config = dict(
    gain_aug_db=6,
    targets=['voice'],
    norm='layernorm',
    fused_qkv=True,
    pooling='class_token',
    loss='cross_entropy',
    lr=0.0039,
    eps=1e-08,
    precondition_frequency=25,
    lr_schedule='wsd_sqrt',
)
Rows from block 5, named by matrix and row number. Rows with one number belong to one attention dimension. Each number is 128 + 24 x the weight over its row's rms, rounded and kept within 0 to 255. All counts start at 0. Numbers have three digits each. After the name is the row's rms in percent of the matrix's.
# q: attention query, key and value (stacked) (model.blocks.5.attn.qkv.weight, 384x160, the q third), inputs 0-159
# k: attention query, key and value (stacked) (model.blocks.5.attn.qkv.weight, 384x160, the k third), inputs 0-159
q.11 116:115161142152134076116143149143131077126109143148110044150172169119143118117139119147117101129125122101144130129153117157109153106159100123102142155178118125179168119102149126154139150121124124096116137090145096118135092123137124140137119131192152116179129156109136142126160111155169103127104135123139118104131123153091096148082092113140172148136105113126142103099117119118135122172143130121148090119127119150155143109133120148145113072121134145119136077160168083116143137132166122
k.11 127:120127126104106165125145109128136115089149167110117119104101141141117077147174126106124161118121105114151114106147145125128172134157163104053143110113114082137104143154118099088134107115160101123175112116112119152144116128142100117124098156131124117142133135129134118152117111118149137157127126123148154149097108158117106177084168117124130161154152171122123133143126152145147137101128095114108076147137110113165140134089165103121106151127153139112110136068156120160135180085104189
q.12 110:145118124123152136133087147126119131161108198119154141072125127102129173127117142169144110138090124093116148123148132120100162138130124111108154128123133113143134120114181092109123128127116087135138131117121152084121173167110108114141148184123144119104129116154123126125121171129169119094132160103121103152089178151092133142160114118100143101129082141149114129135098138102133094142113132143138121186116147114102156159104138087099121103171123106165115164154114133110117071121155088
k.12 114:133124126153090130117116121103128090177081155104118115161160077161139205127145126122135123126134138128087092124111122122145126136116121129151165095113118128106112108129093102123096113125161106132113114161141130139103123073131180145136112173176149143121137072122103100110152145104105123136131091125136139116135124131176113111126117096125136155089101107131125091128126117138159108108120132102140124130145154133134095153154134134078084160140159151170181119077134141137152095132104160
q.13 086:147138156144137127134102118146097152125129099120173107144127144058138188169114173097134144126146150147159109128104178109131129125135134112139176131143154100139136126160129118124100108107148120133181137123176134118139180101158114118143110092116097138136154157206080112128141139158096129105131155087153123120130108156067133156122117145110128157158145128093117100113106090137161122094113143121132144096105137117104147142127138142141135085136132131098125148136100101152120100097120116
k.13 090:142113113109105115115125123124120112162140142139109172164136105101116135129104101108140159118158174152112125096087151129136201116157130125119147120147120135150149172098116098155111112166093095136135082107129113101121150132147087135140129146164126139152119103116108108080094131124110167181119162153138121159124141114104105097132098152117114136106162099149143171151124145138095110138128150090121117120131148167110118095133108110170159153130100127158080088096163095147126154153149082
q.14 083:120138157095080135077146136118081142136089135105168084106135142106109159131109117153161139105122123183156110126123126120120128128141151132078114107137166127118163091139164133140137121152123090119151095101119166073065140115110112170112138151117162127110150097122126099169126161106149155150110127115152085153170132097119144119108171135094101105132116137133090140147137116147139107120101076130109102095099112126108122115150112179123120146134129135147137104137124133082124125169106146
k.14 089:149125140106089109158101113137139130149088131125135129141092157146160113154145147092122136121122150116127136133145118109108128114154114105122136193096064136157102134136099151151139143125101131127129142110126086115105119128119149091161152078164161109148105129097140104163119104131134132144110155148118125115105135171122165111111104152123122134091089178162111102097125119159078119105119108111110126086095128142143099141122100123095175129093123177090123119175109065138148096162121113
q.15 085:091183133119110139124102083133146158111087141077125147104107121130146137140128118113145106121099125108175118135166081153113135114145154112081100132127139073139102088128121084135107135127123113127089144119071141106161117130145136135125041132126153145173112098157128116141096148161171151094137120144145110149144139139086150146086117126130152129122142139149119139122107162128193115143111102116123133120140120094146104140128110104163132121129146156182137151118101161136151132141159130
k.15 090:112113147148143131116128129137137115115090167147159097119121114110120072119113133087127111121121138123132129094095161145118123113127135142165125054139129102155205139120137087161147144141149086127145123167109134154119123147131099146183161116125140124127128132095144137127159090149099157126147133112128168143110124136174095154115138102121105121101131118142141166100142178114139124118095154101131101160138133109115147182158139109133111166154100113102156199107147105166098128122124154
q.16 091:155146108149147091072141175157139116137051107142123098112097121154107155101109138190137100126131162124129130130094120141125157113118150122144094145098151135165101141097141145115089127144118157109110144166150111116124141138134136166121160138117106153140143093136136102108149159131120126145102120095132121109161139104126096141119126108158146082111117192143156099099100099140138093104119113127175130058149122143146117113145128093112099138131124133141156142136118099136112187163148108
k.16 089:120069140141123138102076112103118138116078149086108113169120140143131110103177136111114127148098136141157132125135126115090131105147145098131130126128127157129130163119176113100099106112101152175146131123083140140120123126116155158146118102126113116153110166118136157110145147120200151145151090106200139137157133126131118103109123166124128135128129087117083093099122167085102123161119113117112097145117141090120117136126118103148160128131124100088095114144129104101166120110104184
q.17 095:150152145126132130102116157120166130135104141113125093072163108151159116177133106164128094099124090087160122132123100127129130131127112091124084119115125112171094106060186116147115132101157164154125147102109141132118105105097128123142145120121125137134123125163159114126097128130140137119118143146147178161177136130104120152100146158179116141117119155119086153123099124120097166132090180112180144143143097136143105114137131164093098132081121113122147123129156114103128163145124151
k.17 094:110112114103136101123125130129141137118116153130125089111159115182166100126118104097136150125115099126169140130112094089101152133176122128142166105134120107078136150115124136107107103148126145106171156174128111117110152120128164136102123088167109104160087143093094123112119178097155168151132090123144121134154096111102098124119138139086162112092074146095144141123132127134129117139098128148142112132098090109130151118109136170111142108096136155108163110121083196154117115105099122
q.18 085:100144137149129080123176085144152152127128164137139112118155135119106204143143137113119099128135160151133117124113122130111123114118152109102118098127130115145109109095125100125142172157092158134120180093100120109113114118131147201123167146098139099123091156143127154116131135120148118110182139153085102136116135098096115102139136153124120125071140089164148124144140134146116132138139140135175177145123152132126074146135129072093152154102126109143125148120124067138146154134131122
k.18 083:143111096129157131111094108122159142140145128108175131155101116150143150118098112140146138127123124156100109129103159109106141080112163145139136128104162123104112114080132181138142146109119097103086133167166127106133126168124135106132109119087115104065125156098124149149136141159152183123146146127163089100109142114132143121172099117113106135125098125140174122138103113120165130151106105124102119120138162125126081120129107143098102121066160129124067123156164176153135161134128104
q.19 088:158173134134117089174128149140134084134128125134157089174128132128109144101110161132140135114112147128134163075169133116115161136114113090117214125151087129122132112166139093145136140110162131113118167133131144099136117157160132130126128111151149148105136126116109132183124121103144083130092136087105114130110114102122112121135112104127116143114098105152139146121169134150088166170154141128118144113124136108184141165150129152090088156127125098156121139162112174135178111117147137
k.19 092:136154099148134118128125100129137144114107128127087156124122154161138140145143109078128138102128126143117070133111121164122103131114140115126104154097164146133075102157116190131124114144106150096124105123166140095118115131114084168182115122129149104123153143108168113119134144154154148150139158135117108170140096126168107134078098160162116120095142163140105133109123140121118165129104123137111109138149100149058120162082136148192146152124098084103115108134142095133115154127150135
q.20 081:152116147134083121147093127156165089171114115132117109114128161121157175116114143142146119125121149144116180102128080168135154139099170144133124124110095116136128153089099095151122141103110111119130147128138119099171136152064149114140168104147078151153112115135187133105120182093147129112135076098121170103148100141122102124110135102150139089133138157153164165123143144157113120109165169104143143106136154115132091142130127113168106138108135113103151142089128129143132131113124110
k.20 086:131141149127159105097088131141127140135093153137118117117104156164084110092170125102115087088130140145143093097133163138069137078152147141136128109145117111160125129152142134136154134128142142169153143109161142131083129117082096160190115084081090132137123175121116172100104143144124186172082133099140159163133148147114145123117178142118155119148112115157112151125119109105139114143133139114138106129143102100145132121119119108127063114155126120127141127107133102114143130142156123
q.21 086:097100126117098110133082158109128162166104106163109142153166138077152145132123139140143152125101133166154148076118149179169079090144122114119175123127163054120153138116113130136153121099105131098142146147115118066111098122124127128110149105170121122162131123142131104147120162089137156149115147128142091101145093132127131101098139108139127150163135123140113165121109140108115116131134131130178099111106147141135130132134132119146098140099155161078161132134110109151177109146109107
k.21 089:133140127105136105130128092175165158111084104132135144168109154135096123142149110123156107099109204161106124166175133120141145077143127174137093123105129167175146155120161094150129145168127130140176132135127117148089171138121097103100107087116120124122117117147107136131142080115119135198113129110103126158102130125127127138114150135077153137111166130182146137099114150133106149156147104138097136158129122105126102139159150129122115107132145134153121110124141104102135174130118140
q.22 094:137088127161160085126143166125093119121124123145144074087125140105133124146159155123141124121141110129083142096096147120122140156093096142099161155177128133097150120133126114083074118137155159139096138147127136134161181106113127140118120102158139102117137099149098115123137128138113112108154145109067136128148144141110143197096107148130136134109148146133072085125173133139104134118136098137131143116118119156101132120120142134096108113169121098136164127114121204099119166150147120
k.22 099:147126163139105148135133146091136121117118117112125157175127131168125157122109129081132130118113171112163112070082142124164154163164132093147128133075113133141081110123148171167159105124125117167105157134107143138065143130106142127153177143134155177115129131099131153126099150131129148121149156089099093118123117096127120126128137166102099093135109108101073109141133131148109114132141108108152153108127106179113106065121145108140125128118150166133151128101128134153131093126127152
q.23 089:146168137125144124141168104120156142173095165126126084137173140100124180132138118118141115123126115100126167154142109110132128162164143123098115116172097139153138155107139151133110086155128119131148172142161115165168112114121133157118116107131154151152137151134127105095123124133122157164155150115094126125115108120184164161162127126111140158117133111109145110101146114151078151121140105122144159118082139075110126122108108148104076150147140109082121108136090148111173130077168143
k.23 096:089118111144143151158138151112118131108186109128123156124077135077133127134146113162135141171149145135147129105111102105179121143122098111117126102110137095139137115101113110141136107158117167147119150143123141136110168118132150179137099143161070105071113156162117143117112164137169180138142111136129089163150083145142141140138139177100128104111122113164143141143117155155125139130117151125113137140088103120118114103115146134099173104180141126129105142081150108127151106173149097
q.24 080:141165108149083091138140115139137091132158094099102098141135143124083095094152160098112141092085145134128160120162157115152158145149137119146152138137119118159148093099162090124115144132139109090166156125119150133099122114151131144079094144132122143088109104128082108114101139169080142144121137164098117118144124185143144166153131121134156119138119125131116174120114103143145119129141130135115115099149107101099097130153154123127097149113135099105104077143178171150135157079130142
k.24 089:127135153137151131130101127138164114106130118125089132074120152085161121111087157119134087093113122114121113141159116128126063178118103124046106084133141140102109118154120124151138115130114126127106128084158145122118110123133109135158140174144135130142174139130108119141123151139126095117128110150160091131164125108118102161142104163089094123083161107134172153118114113109114143129135170202150120133131140134113155146144141098137133145125123066113132149124100138149083110098112131
q.25 073:119122178116116103116087167169142167172089122122154073133169137149116123121134154127113131098114133117153104151142129126154144137101070094096107074121158086170157126098156128121154128139100120124120159107150101108091139127129143157129105082125173118121111133118114109105122119142122123128134082137114144173155114127092125141119164135147046142117142081143124165110113127115108152125104101121112128127158137126153149114134137160105107125133120132078115125116120119160075121094109143
k.25 088:120132170118133138138176113145169109132134135101163164083120077175106093119160184112106117152145143136110132104146122157096104115124117141149174138151139126127158134139143157156121132166099146081164122146106138152094096114112118107099137102129150143127158129158095145098119160122126165144154107098140139104120109131105134097113128138109093094078116154103137111152107103132155100121098134177131105076093109122138136135121128116122124151093134131133127124146135147128214138163104153
q.26 100:133101107140127153112129156147135152141130148140131084066161111127141149146116140129129137118101119139102114104091112125131100119203116081134110127171123081129144159115135127099084122150123130113148130127110116123165140139156154140088111092116141155115112133173104136077122165123152174131157132135154068133104135124107106175115102149114110146131148135102114108102128076109144128120137090117108136117117120167106143124129120134182107140169140163123099138121130160143126194138137188
k.26 099:124166148168159158138089154129135111145118122139144161164151114158148150145107091104130097124147175109183130083116155138171107115069101106185101153087151150154138118086158118134166130142122140157113126120099140187114146097149146123158159148131112134115157148097124164128095104107124126138158149124127095129116159106138133091106117111102113141131096144104120091101115131136128117121108125117135160121065145162130104113127113140134168086113115147121127174146130115149159116157112130
q.27 073:130124119132104126105197125147140110115106136081107153109168121119133127121124124125110117060148121143137143206118122128149124174147105120088133083125151085140122116078112128147099148176127123132117177119109188118135121147145120159155125123152124132135106098124138134141111156130139133165110100086091139141085138151148112104162112145116125094108151130137153125133091133104170068126150093143144128149123150159132127079132127127117119094092143151127126150147163079149129133105136146
k.27 082:125108122111131124108126135121104151108128096089121088120134142150144128162122128092101085164115133150114119113128134121156116102124121113145136115098118126138134133053163099115124177130113101144129153119129117129155148174149146125146130134073123119091160130152131133114138149132155130125159150132138149155163107104134116124159100127106132141102122105093078136129143144106119124177092142140097103119152076140122165125177146093100094112170143122088090140076142125083127209131121165
q.28 101:127149146136109097098128096128176097169101138134116082148166172147136170143108162162116111115160144086133149124132146147149155116090104126085110131136078146146120145085153085122111155117099143132110125077145157137150159132087113156128139114137129139169155134100127127124135149152089137132095121120093161124099168133137115142123143119120155102137144131112121158150110098160130112093110144134151100130127149113111094108099156124156114085148162068114136064134129125134106139159167112
k.28 093:118113106119141153108135123121116127115158127111087141148108162142077083096176135113118142125125116131148160162099137116119089119139164137121208089091139082141133172150098148148109078145139123169166127114118116135116138127114135122095080150165118126170137170142107092090092154097153130133113100153161126112168149149128123165117133130112162121152133098113118132153167111101107140166138151146138148147150123117123097101090116106082102108133154140141130112108150132097165134138123115
q.29 083:149128118159118123164131087128134154098153150062112163110144098117107123144116102121136154130119170129165128132118100136156166098162111102097142144160128092105135126117181099124124141157121137185116146131119162142109153122110138133143140087134178127086096173145116098175144122122167154161151135079138154156087164155118110164108140111129103160156142131099141136110114125122100123171116138146151156126069143117157146102128080134109134116139124166148126148146106123114145137159122139
k.29 090:142127157126107146126099115144105129129163149151091180125139120139124134147103140086132128078141149135068165115128136128127153111132140097221127133086115108121093124115108135119152152165116087121143141152116137137088104122166093114128162111110138128157132147122145104125121147117125141103117142123091099143124082083124124120142111129140147133107146207106122154132149106096125122118084132121135098116126127146175097139166130160115159142121126176156106135086112146137076123098102107
q.30 083:118137163130090115121133106145166103117107125139126136105169082132129172085109172095143108112142124137124123117141134130115133116197139150138143130099146142119104113099173119123154168131130147149154147124146156124059161111131102134145153161151125150180105086134155118135122161165055125137143089137116161169149135143168134086137091107114158109107131120070101138151132139137107122151129101144118132106128126101136126118101147142134091124162112080106124106135151119129138160095142148
k.30 092:127120134148137130151098118160148138085142088092121113162181155164171133154097116110127125137108145103104133124156151132129118104101182100135140154119139113106143111131153141122115117158124130125127113113115137139079134126125110134128175103127141150123132128153105150158146162171118151085109133164166144135157073148104144131128113158118135142147124107145112132138100127117148159140093131182123143124097140103137135120144185160197125119146160108082126185110085098094140080141117094