Weights of a small sound classifier: norm layernorm, 11500 steps.
Rows from block 11, named by matrix and row number. Rows with one number belong to one attention dimension. Each number is 128 + 24 x the weight over its row's rms, rounded and kept within 0 to 255. All counts start at 0.
# q: attention query, key and value (stacked) (model.blocks.11.attn.qkv.weight, 384x160, the q third), inputs 40-79
# k: attention query, key and value (stacked) (model.blocks.11.attn.qkv.weight, 384x160, the k third), inputs 40-79
q.32 [156 130 111 119 128 106 113 108 104 136  84 121  69 105 108 119 118 122 154 145 147 156 123 154 110 137 155 122 126 105 159 170 144 110  91 105 109 117 128 107]
k.32 [146  72 160 124 118 105  99  99 139 148 121  78 110 120 143 147 120 133 177  93 175  95 161 136 139 138 148 156 156 145 135  83 136  94  93 162 155  48 124 136]
q.33 [142 148 103 153 113 182 103 161 130 109 148 147 139 115 176 183 122 105 125 115 127 137 129 102 146 148  97 121  95 121 197 104 162 129 132 139 100 122 153  95]
k.33 [116 177 102  85 132 160 106 120  87 184 138 159 134 136 104 108 170 127 130  94 107 116 151 110 109 137 127 106 161 126 136 163 123 131 114 152 109 104  99 112]
q.34 [138 139 154  98 126 119 114 140  93 136 168 157 102 162 114  98 119 146 123 167  88 140 130 119 121 117 152 121  93 171 144 184 104 160 138  78  96 130 113 130]
k.34 [138 153 130 129 132 155 118 165 132 107 146 156 151 115  97 104 165 110 125 128 145 124 140 167 143 147 145 164 123 164 138 110 196 144 146  83 138 147 153 160]
q.35 [ 99 100 109 143 111 166 107 131 125 168 122 115 161 157 132 118 149 129 164 122 213 120 141  54 157 174 145 149  62 157 127 151 129 145 120  85 114 110 125 142]
k.35 [165  99 116 105 103 110 116 112 132 143 131 135 123 135 134 126 124 111 117 138 155 114 135 128  70 117 121 170 132 112 103 164 187 157 113 111 146 142 131 157]
q.36 [ 90 135 135  67 130 100 144  95 161 142 119 174 148  94 137 132 150  94 119 124 126 113 130 141 134 121 137 138 150 121 157 132 178  87 126 138 157 113 120 127]
k.36 [105 116 108 135 103 157  69 127 157 152 123 147 101 156 145 101 134 119 116 129 145 122 109  76 125 129 122 132 126 108 169 153 141 146 141  76 128 105 118 113]
q.37 [130 125 137 138 178  98 110 155  98 152 176 147 128 165 163 116 132 126  98 119 147 112 146 127 114 151 120 145 142 138  94 119 121 165 101 201  95 153 106  92]
k.37 [127 114 122 115 158 120 111  91  81 166 111 112 162 110 151 170  78 143  82 144 105 117 161 115 133 104 132 147 155 104 156 160  82 146 160 147 105 114 113 139]
q.38 [128 121 113 147  99 109 151 120 170 137 157 100 116 120 140 133 129  73 118 102 116 130 174 100 125 126 180 149 114 119 137 159 149 119 103 118 103 175 123  87]
k.38 [131 126 107 113 114 118 103 146 133 161 139 134 143 114 108 103 117 142  83 137 107 120 107 165 129 176 138 136 123 127 118 117 122 124 137 163 127 149 134 179]
q.39 [117  90 162 128 143 134  89 189 152 105 171 104 145 147 180 124 128 135 129 149 150 144 161 124 175 129  96 123 134  82 160 112 143  80 151 113 169 148 118 140]
k.39 [103 131 120 124 166 109 161 116 125 146 126 190 134 146 145 135 106 120 106 146 109 153 152 155  98 143 197 148 124 132 134 118 130 137 122  91 101 143 105 105]
q.40 [175 120 143 142 141 126 171  93 109 158  98 114 121 135  98 138 187 101 110 145 121  85 139 110 104  76 120 122 138 125  42 185 111 114 144 149 108 107 100 129]
k.40 [114 153 197 141 153 133  83 115 141 158 121 117 149 122  97 116 134 144 122 153 103 136 115 147 141 157  90 125  81 126 124  98 159  99 130 152 132 128 122 131]
q.41 [133 129 130 131 135 147  93 166 129 147 153  74  75 117  91 155 112 122 135  76 123 118 135 154  78 129 127 120 138  86  95 126 124 130 132 143 143 117 139 181]
k.41 [149 147 158 122 147 144 129 183 165 109 129 155 113 104 128 107 110 143 145 139 134 140 109 145 138 112 101 190 121 114 140 135 136 170 159 134  84 108 131 148]
q.42 [126 121 141 112 129 131 130  73 112 120 143  90 175 141 113 134 148 145 153 139 161 176 142 116 113 104 111 133 149  84 116 127 181 139 100  88 125 100 156 118]
k.42 [144 158 146 110 115 104 100  78 101 133 162 181 143 184 145 104 186 111 108 135 156 128  80 111 161 154 150  86 104 146 123 101 125  83 141 197 158 156 106 105]
q.43 [116 124 110 169 120 138 138 223 101 123 140  84 132 139 125 148 113 134 126 155 128 145 118  72 148 143 137 115 133 115  75 139 130 123 122  90 134 130 134  78]
k.43 [135 134 126  94 110 109 108  99  99 159 172 151 129 160 114 119 178 164 162 148 129 145  81 144 144  98 140 169 124 150 112 179  89 120 124 156 122 153 158 134]
q.44 [127 124 142 175 146 131 174 116 106 133 129  90 132 155 131 146 116 117 140 144 149 129 117 110 145 134 141 137 105 120 139 135 137 128  99 123 178 133 141  77]
k.44 [127 138 167  81  65 119 170  84 104 138 141 117 157 161 131  79 100 150 135 104  93 185 113 125 159 110 131 150 110 143 129 110 140 163 132 119 101 157 124 113]
q.45 [118 125 159 145 129 129 150 129 135 127 122 127 160 150 121  83  73 126 111  87  97 137 157 123 141 153 145 141 137 117 186  89 107 136 124 158 120 152 139 146]
k.45 [126 168 138  99 160 114 124 153  97 129 121 103  68 107 154 132 125 103 159 123 178 122 147 118 114 119 140 134 153 118  71 137 136 131 151 104 142  87  93 105]
q.46 [ 89 150 142 112 167 124 161 126 187 137  83  98 121 115 201 131 105 121 129  93  99 117 161 167 128 152 121  80  96 109 109 170  96 133 127 144  89 121 124 130]
k.46 [110 100 129 144 118 132  90 137 110 129 135 160  91 116 160 159 104 143 159 157 137 112 105 159 100 124 120 132 118 110 143 109 134  71 151 117 145  97 139 148]
q.47 [123  91 156 171 145 103 100 127 156 105 120 128 130 117 124 106  64  90 156 119 182 124  95 157 157 141  97 113 110 136 115 155 171  97 104 170 193 141 116 112]
k.47 [139  97 119  83  96 138 127 139 133 142 148 157 105 128 114 105 166 165 155 128 158 104 112 123 132  95 173 118 146 129 114 141  92 116  95 109 142 121 117 159]
q.48 [136 157  83 151 108 129 129 152 134 119 123 177  98  93 113 101 147 150 173 130 111  71  86 146 127 117 112 107 110 129 124 155 115 144 132 135 134 142 129 112]
k.48 [ 78 122 136 133 168 110 126 112 104 132 161 149 124 125 177 121 148 123 127 148 163 146 140 134 153  94 103  84 154 116 109 125 116 118 137 145 150 101 131 133]
q.49 [153  97 124 118 154 109 140 150 158 140 124 121 111  87  75 107 127 121 141 182  94 128 113 155 148  69 128  98 124 170 121 119  79 127 120 102 124 143  95 147]
k.49 [107 108 104 118 136 127 145 126 106 161 113 160 145 122 152 113 163 136 146 137  72 137  84 126 139 134 146 126  97 194 101 136 130  66 185 109 185 150 101 159]
q.50 [123 144 122 110 105 136  95  79 147 142 151 142 166 148 150 174  74 161 180  67 146 123 129 106 132 139 112 151 123 160  82 116 110 110 141 141  96 160  88 112]
k.50 [160 114 117 107 116 132 102 135 127  98  95 133 115 123 118 132 118 135 176 127 163 152 111  91 143 114 156 132 150 151 193 161 111 170 107 178 132  87 128 109]
q.51 [119 142 130 136 116 148  89  97 115 126 115 120  93 152  89  84  92 120 101 119 106 111 111 159 153  89 102 136 102 137 117 107 111 119 128 111 128  93 158 145]
k.51 [104 166 156  83 119 124 135  87 138 152 191 147 170 125 122 116 111 123 139  89 127 146 165 185 169 133  99 129 146 139 136 122  85 131 119 138 141 125  83 125]
q.52 [123 148 142 124 124 105 148 102  95 185 159 125 148 151 163 125 146 117 106 123 134 154 146 147 116 106 135 151 177 127 120 142 136 145 128 102 167  89 147 116]
k.52 [110 135 154 183  83 141 167 125 116 110 106 155 126 128 127 113 134 111 106  94 111 115 110 115 105 137 118  96 101 123  92 106 133 139 121 143 142 142 108  99]
q.53 [115 148 149 113 150 143 131 167 145 125 164 170 156 157 138 156 131 147 110 127 106  73 141 140 101 142 175 103 148  95 176 101 116 126 127 132 112 108 139 163]
k.53 [138 115 143 158 105 102 133 130 123 142  89 125 157 133 116  96 143 127 108  99 137 100 143 140 139 122 151 172 148 164 138 111 119 121 143 132 111 102 120 133]
q.54 [134 116 142 130 110 102  98 131 120 137  94 141 175 121 110 106 118 141 152 156 105 126 135 153  90 114 135 119  84 145 109 155 127  96 152 115 113 114 135 170]
k.54 [ 85 115 160 147 113 106 150 129 116 167  85 118 105 178 165 107 138 128 132 138 163 136 150 147 165 138 143 155 106 103 137 114  96 103  98 168 177 152 135 149]
q.55 [156 131 137 139 134 126 141 122 118 115 148 123 102 116 170 143  82 117  95 152 114  58 136 146 162  97 153 134 117 106 161 116 170 107 120 134 205 105 126 137]
k.55 [129 108 151 105 132 115 124 121 131 103 151 134 148 111 118  91 129 123 115  87 135  96 152 161 149 112 116 136 135 123 166 133 112 139  93  36 156 145 102 143]
q.56 [139 111 117  91 109  81 179 119  91 140 123 132 188  89 112 139 141 159 120 131  90 122 121 183 104  91 109 117 130 119 179 125 101 123 149 155 107 130 138 145]
k.56 [134 126  82 154 145 119 163 150 135 134 127 143 151 115 168 117 122 120 125 115 167 130 107 143 143 146 107 145 129 118 108 123 120 132 156  85 138 120 156 118]
q.57 [146 119 127  61 118 162 122 142  82 154 170 178 117 138 147 146 146 126 131 136 143 111 114 156 129  87  89 133 114 132 108 129 131  79 109 103 116 134 134 114]
k.57 [ 92 121  83 163  94 147 150 112 128 116  84 146 130 131  96 119 168 161 136  83 114 132 165  77 149 149 154 118 165 105 166 145 109 141 154 107 171 101 119 126]
q.58 [127 112 110 143 125 135  95 149 165 121 105 128  95 130 123 118 150 124 138 113 111 117  99 127 134 130 102 117 127 176 101  93 143  99 130 173 158 100 117 152]
k.58 [132 145 149 103 109 155 123 133 123  94  81 148 136 118 139 170  95 115 129 128 124 118 101  92 130 120 151 147 168 130 155 158 136 172 112 160 142 136 155 148]
q.59 [129 136 135 144 112 134 171  97 138 103 147 118 138 144 105 136  96 149 139 117 113 137 134 133 127 169  85 107 130 106 124 136 123  85 141 119 167 162 128 178]
k.59 [128  74 153 121  90 123 113 154 166  99 156 118 147 125 126  86 177 111 108 136 138 114 116 130 150 126 196 128 146 145 138 160  97 140 105 145 105 167 146 142]
q.60 [135 134 116 116 105 136 112  72 132 109 149 139 120 111 114 113 156 107 115  95 119 105 136 100 116 148 150 148 125 165 120 112 152 144 140 171  75 159 134 176]
k.60 [149 117 145  97  93 112 167  97 128 131 132 145 164 121 133 153 107 120 138 132 189 156 144 154 106 152  93 141 150 120  96 151 176 129 119 145 124 116  85  79]
q.61 [175 111  96 147 162 174 131 137 136 144 132 134 105 124 141 177  98 127 145 144 108 108 108  95 113 121 126 163 125  98 143 170  83  70 129 149 109 133 100  73]
k.61 [121 105  87 140 127 115 132 118 130 118 123 107 157 125 125  95 162 107 159 121 147 113 132  76 187 165 129 164 163 130 201 160 136 165 118 148 126 166  90 143]
q.62 [107 198 147 122 120 128 107 110 119 142 193 143 135 145 115 111  91 129 131 123 157 131 116 186 114 116 142 147  79 177 117 135 106 123 141 138 138 140 130 156]
k.62 [114 122 148 119  60 108 147 167 142 133  97 150 114 116 116 137  83 141 103 141  97 118 132 161 150 148 181 101 158 120 110 123 144 131 125 166 148 104 123 131]
q.63 [120 104 160  81 138 159 125 123 130 142 166 112 139 137 161 118  84 144 130 114 111 140 135 133 125 143 138 180 124 152 136 156  93 132 129 146  88 121 126  84]
k.63 [117  99 160 162 143 129 109 121 136 119  95 124 140 121 134 156 136 123 145 120 131 115 156 118 113 135 124 139 170 122 140 127  67 121 120 110 121  79 142 141]
q.64 [173 139 111  95 152 133 139 128 130 154 176 136 125 113 146 126 143 132 157 151 117 157 131 108 104 151  68 118 112 106 140 118 142 155 168 132 140 117 128 127]
k.64 [116 116 145 140 150 171 171 178 145 137 124 107 128  85 109 125 128 115 143 136  87 103 121 153  79 136  91 136 129 100 123 121 160 160 112 145 152  88  90 120]
q.65 [ 88 130 151 117 127 145 130  91 100 136 141 157  95 134 121 162 170 118  96 186 140 126 128  96  96 131 109 131 144  95 124  95 144 143 108 174 127 150 132 128]
k.65 [138 102 143 114 112 135  71 124 136 109 108 138 106 127 153 114 124 135 131 139 150 110  87 143 182 109 109 112 111 112 170 150  95 107 154  93 105 113 147 115]
q.66 [112 143 147 120 136 124 105 145 134 130 139 134 106 117 111 105 148 109  82 143 132 123 117 139 133 109 168 110 177  97 160 123 137  84 127 148 140 133 122 169]
k.66 [135 134 191 119  76 127 146  92 124 105 128 211 145 144 155 118 112 122 109 140 177 120 129 130 108 126 185 104 104 135 132  76 144 129 129 134 145 160 155 145]
q.67 [118 137 148 123  99  95 125 111 184 135 100 151 112 131 151 126 140 158 119 125 184 132  95 134 149 131 158 121 175 139 145 140 126  91 126  73 184  92 124 124]
k.67 [132 154 121 147 147 156 120 140 126 113 101 168 140 117 155 139 145 176 123 141 117 145 136 119 106 125 124 162 121 105 112 144 123  96 129 114 131 152 122 115]
q.68 [109 127 121 121 159 142 127 118 148 117 111 121 144 112 152 127 112 133 117 138 147 129 132 196 135 120 153 158 102 118 115 118 169 164 122 102 170 126  91 144]
k.68 [171  85 120 154 114  76  98 141 172 137 145 130 157 142 153 140  83  94 136 105 139 137 115 137 126 132 140 167 151  89 150 137 100 109 169 126  93 123 172 156]
q.69 [125 109 102 128 129 125 162 106  90 103 189 130 118 142 116 129 134  69 112 109 116 101 151 117 152 123 147 116  91 127 131 112 128  91 127 157 161 112 113  63]
k.69 [111 131 135 161 155 140 117  98 143 144 133 115 142 102 140 132  91 138  92 137 158 141 105 144 125 150 142  95 123 157 136 168 108  61 110 125 127 151 146  91]
q.70 [113 152 116 144 111 119 108 109 135 161 127 119  95  99 117 129 116 111 132 158 132 128 138 127 137 111 109 134 113  95 128 105  96 118 151  24 108 119 160  99]
k.70 [170 126 123 143  95 119 130 120 131 164 117 112 104 122 107 125 131 101 138 114 123 108 120 158 121 118 149 120 105 167 153 151 116 116 128 133 155  98 125 144]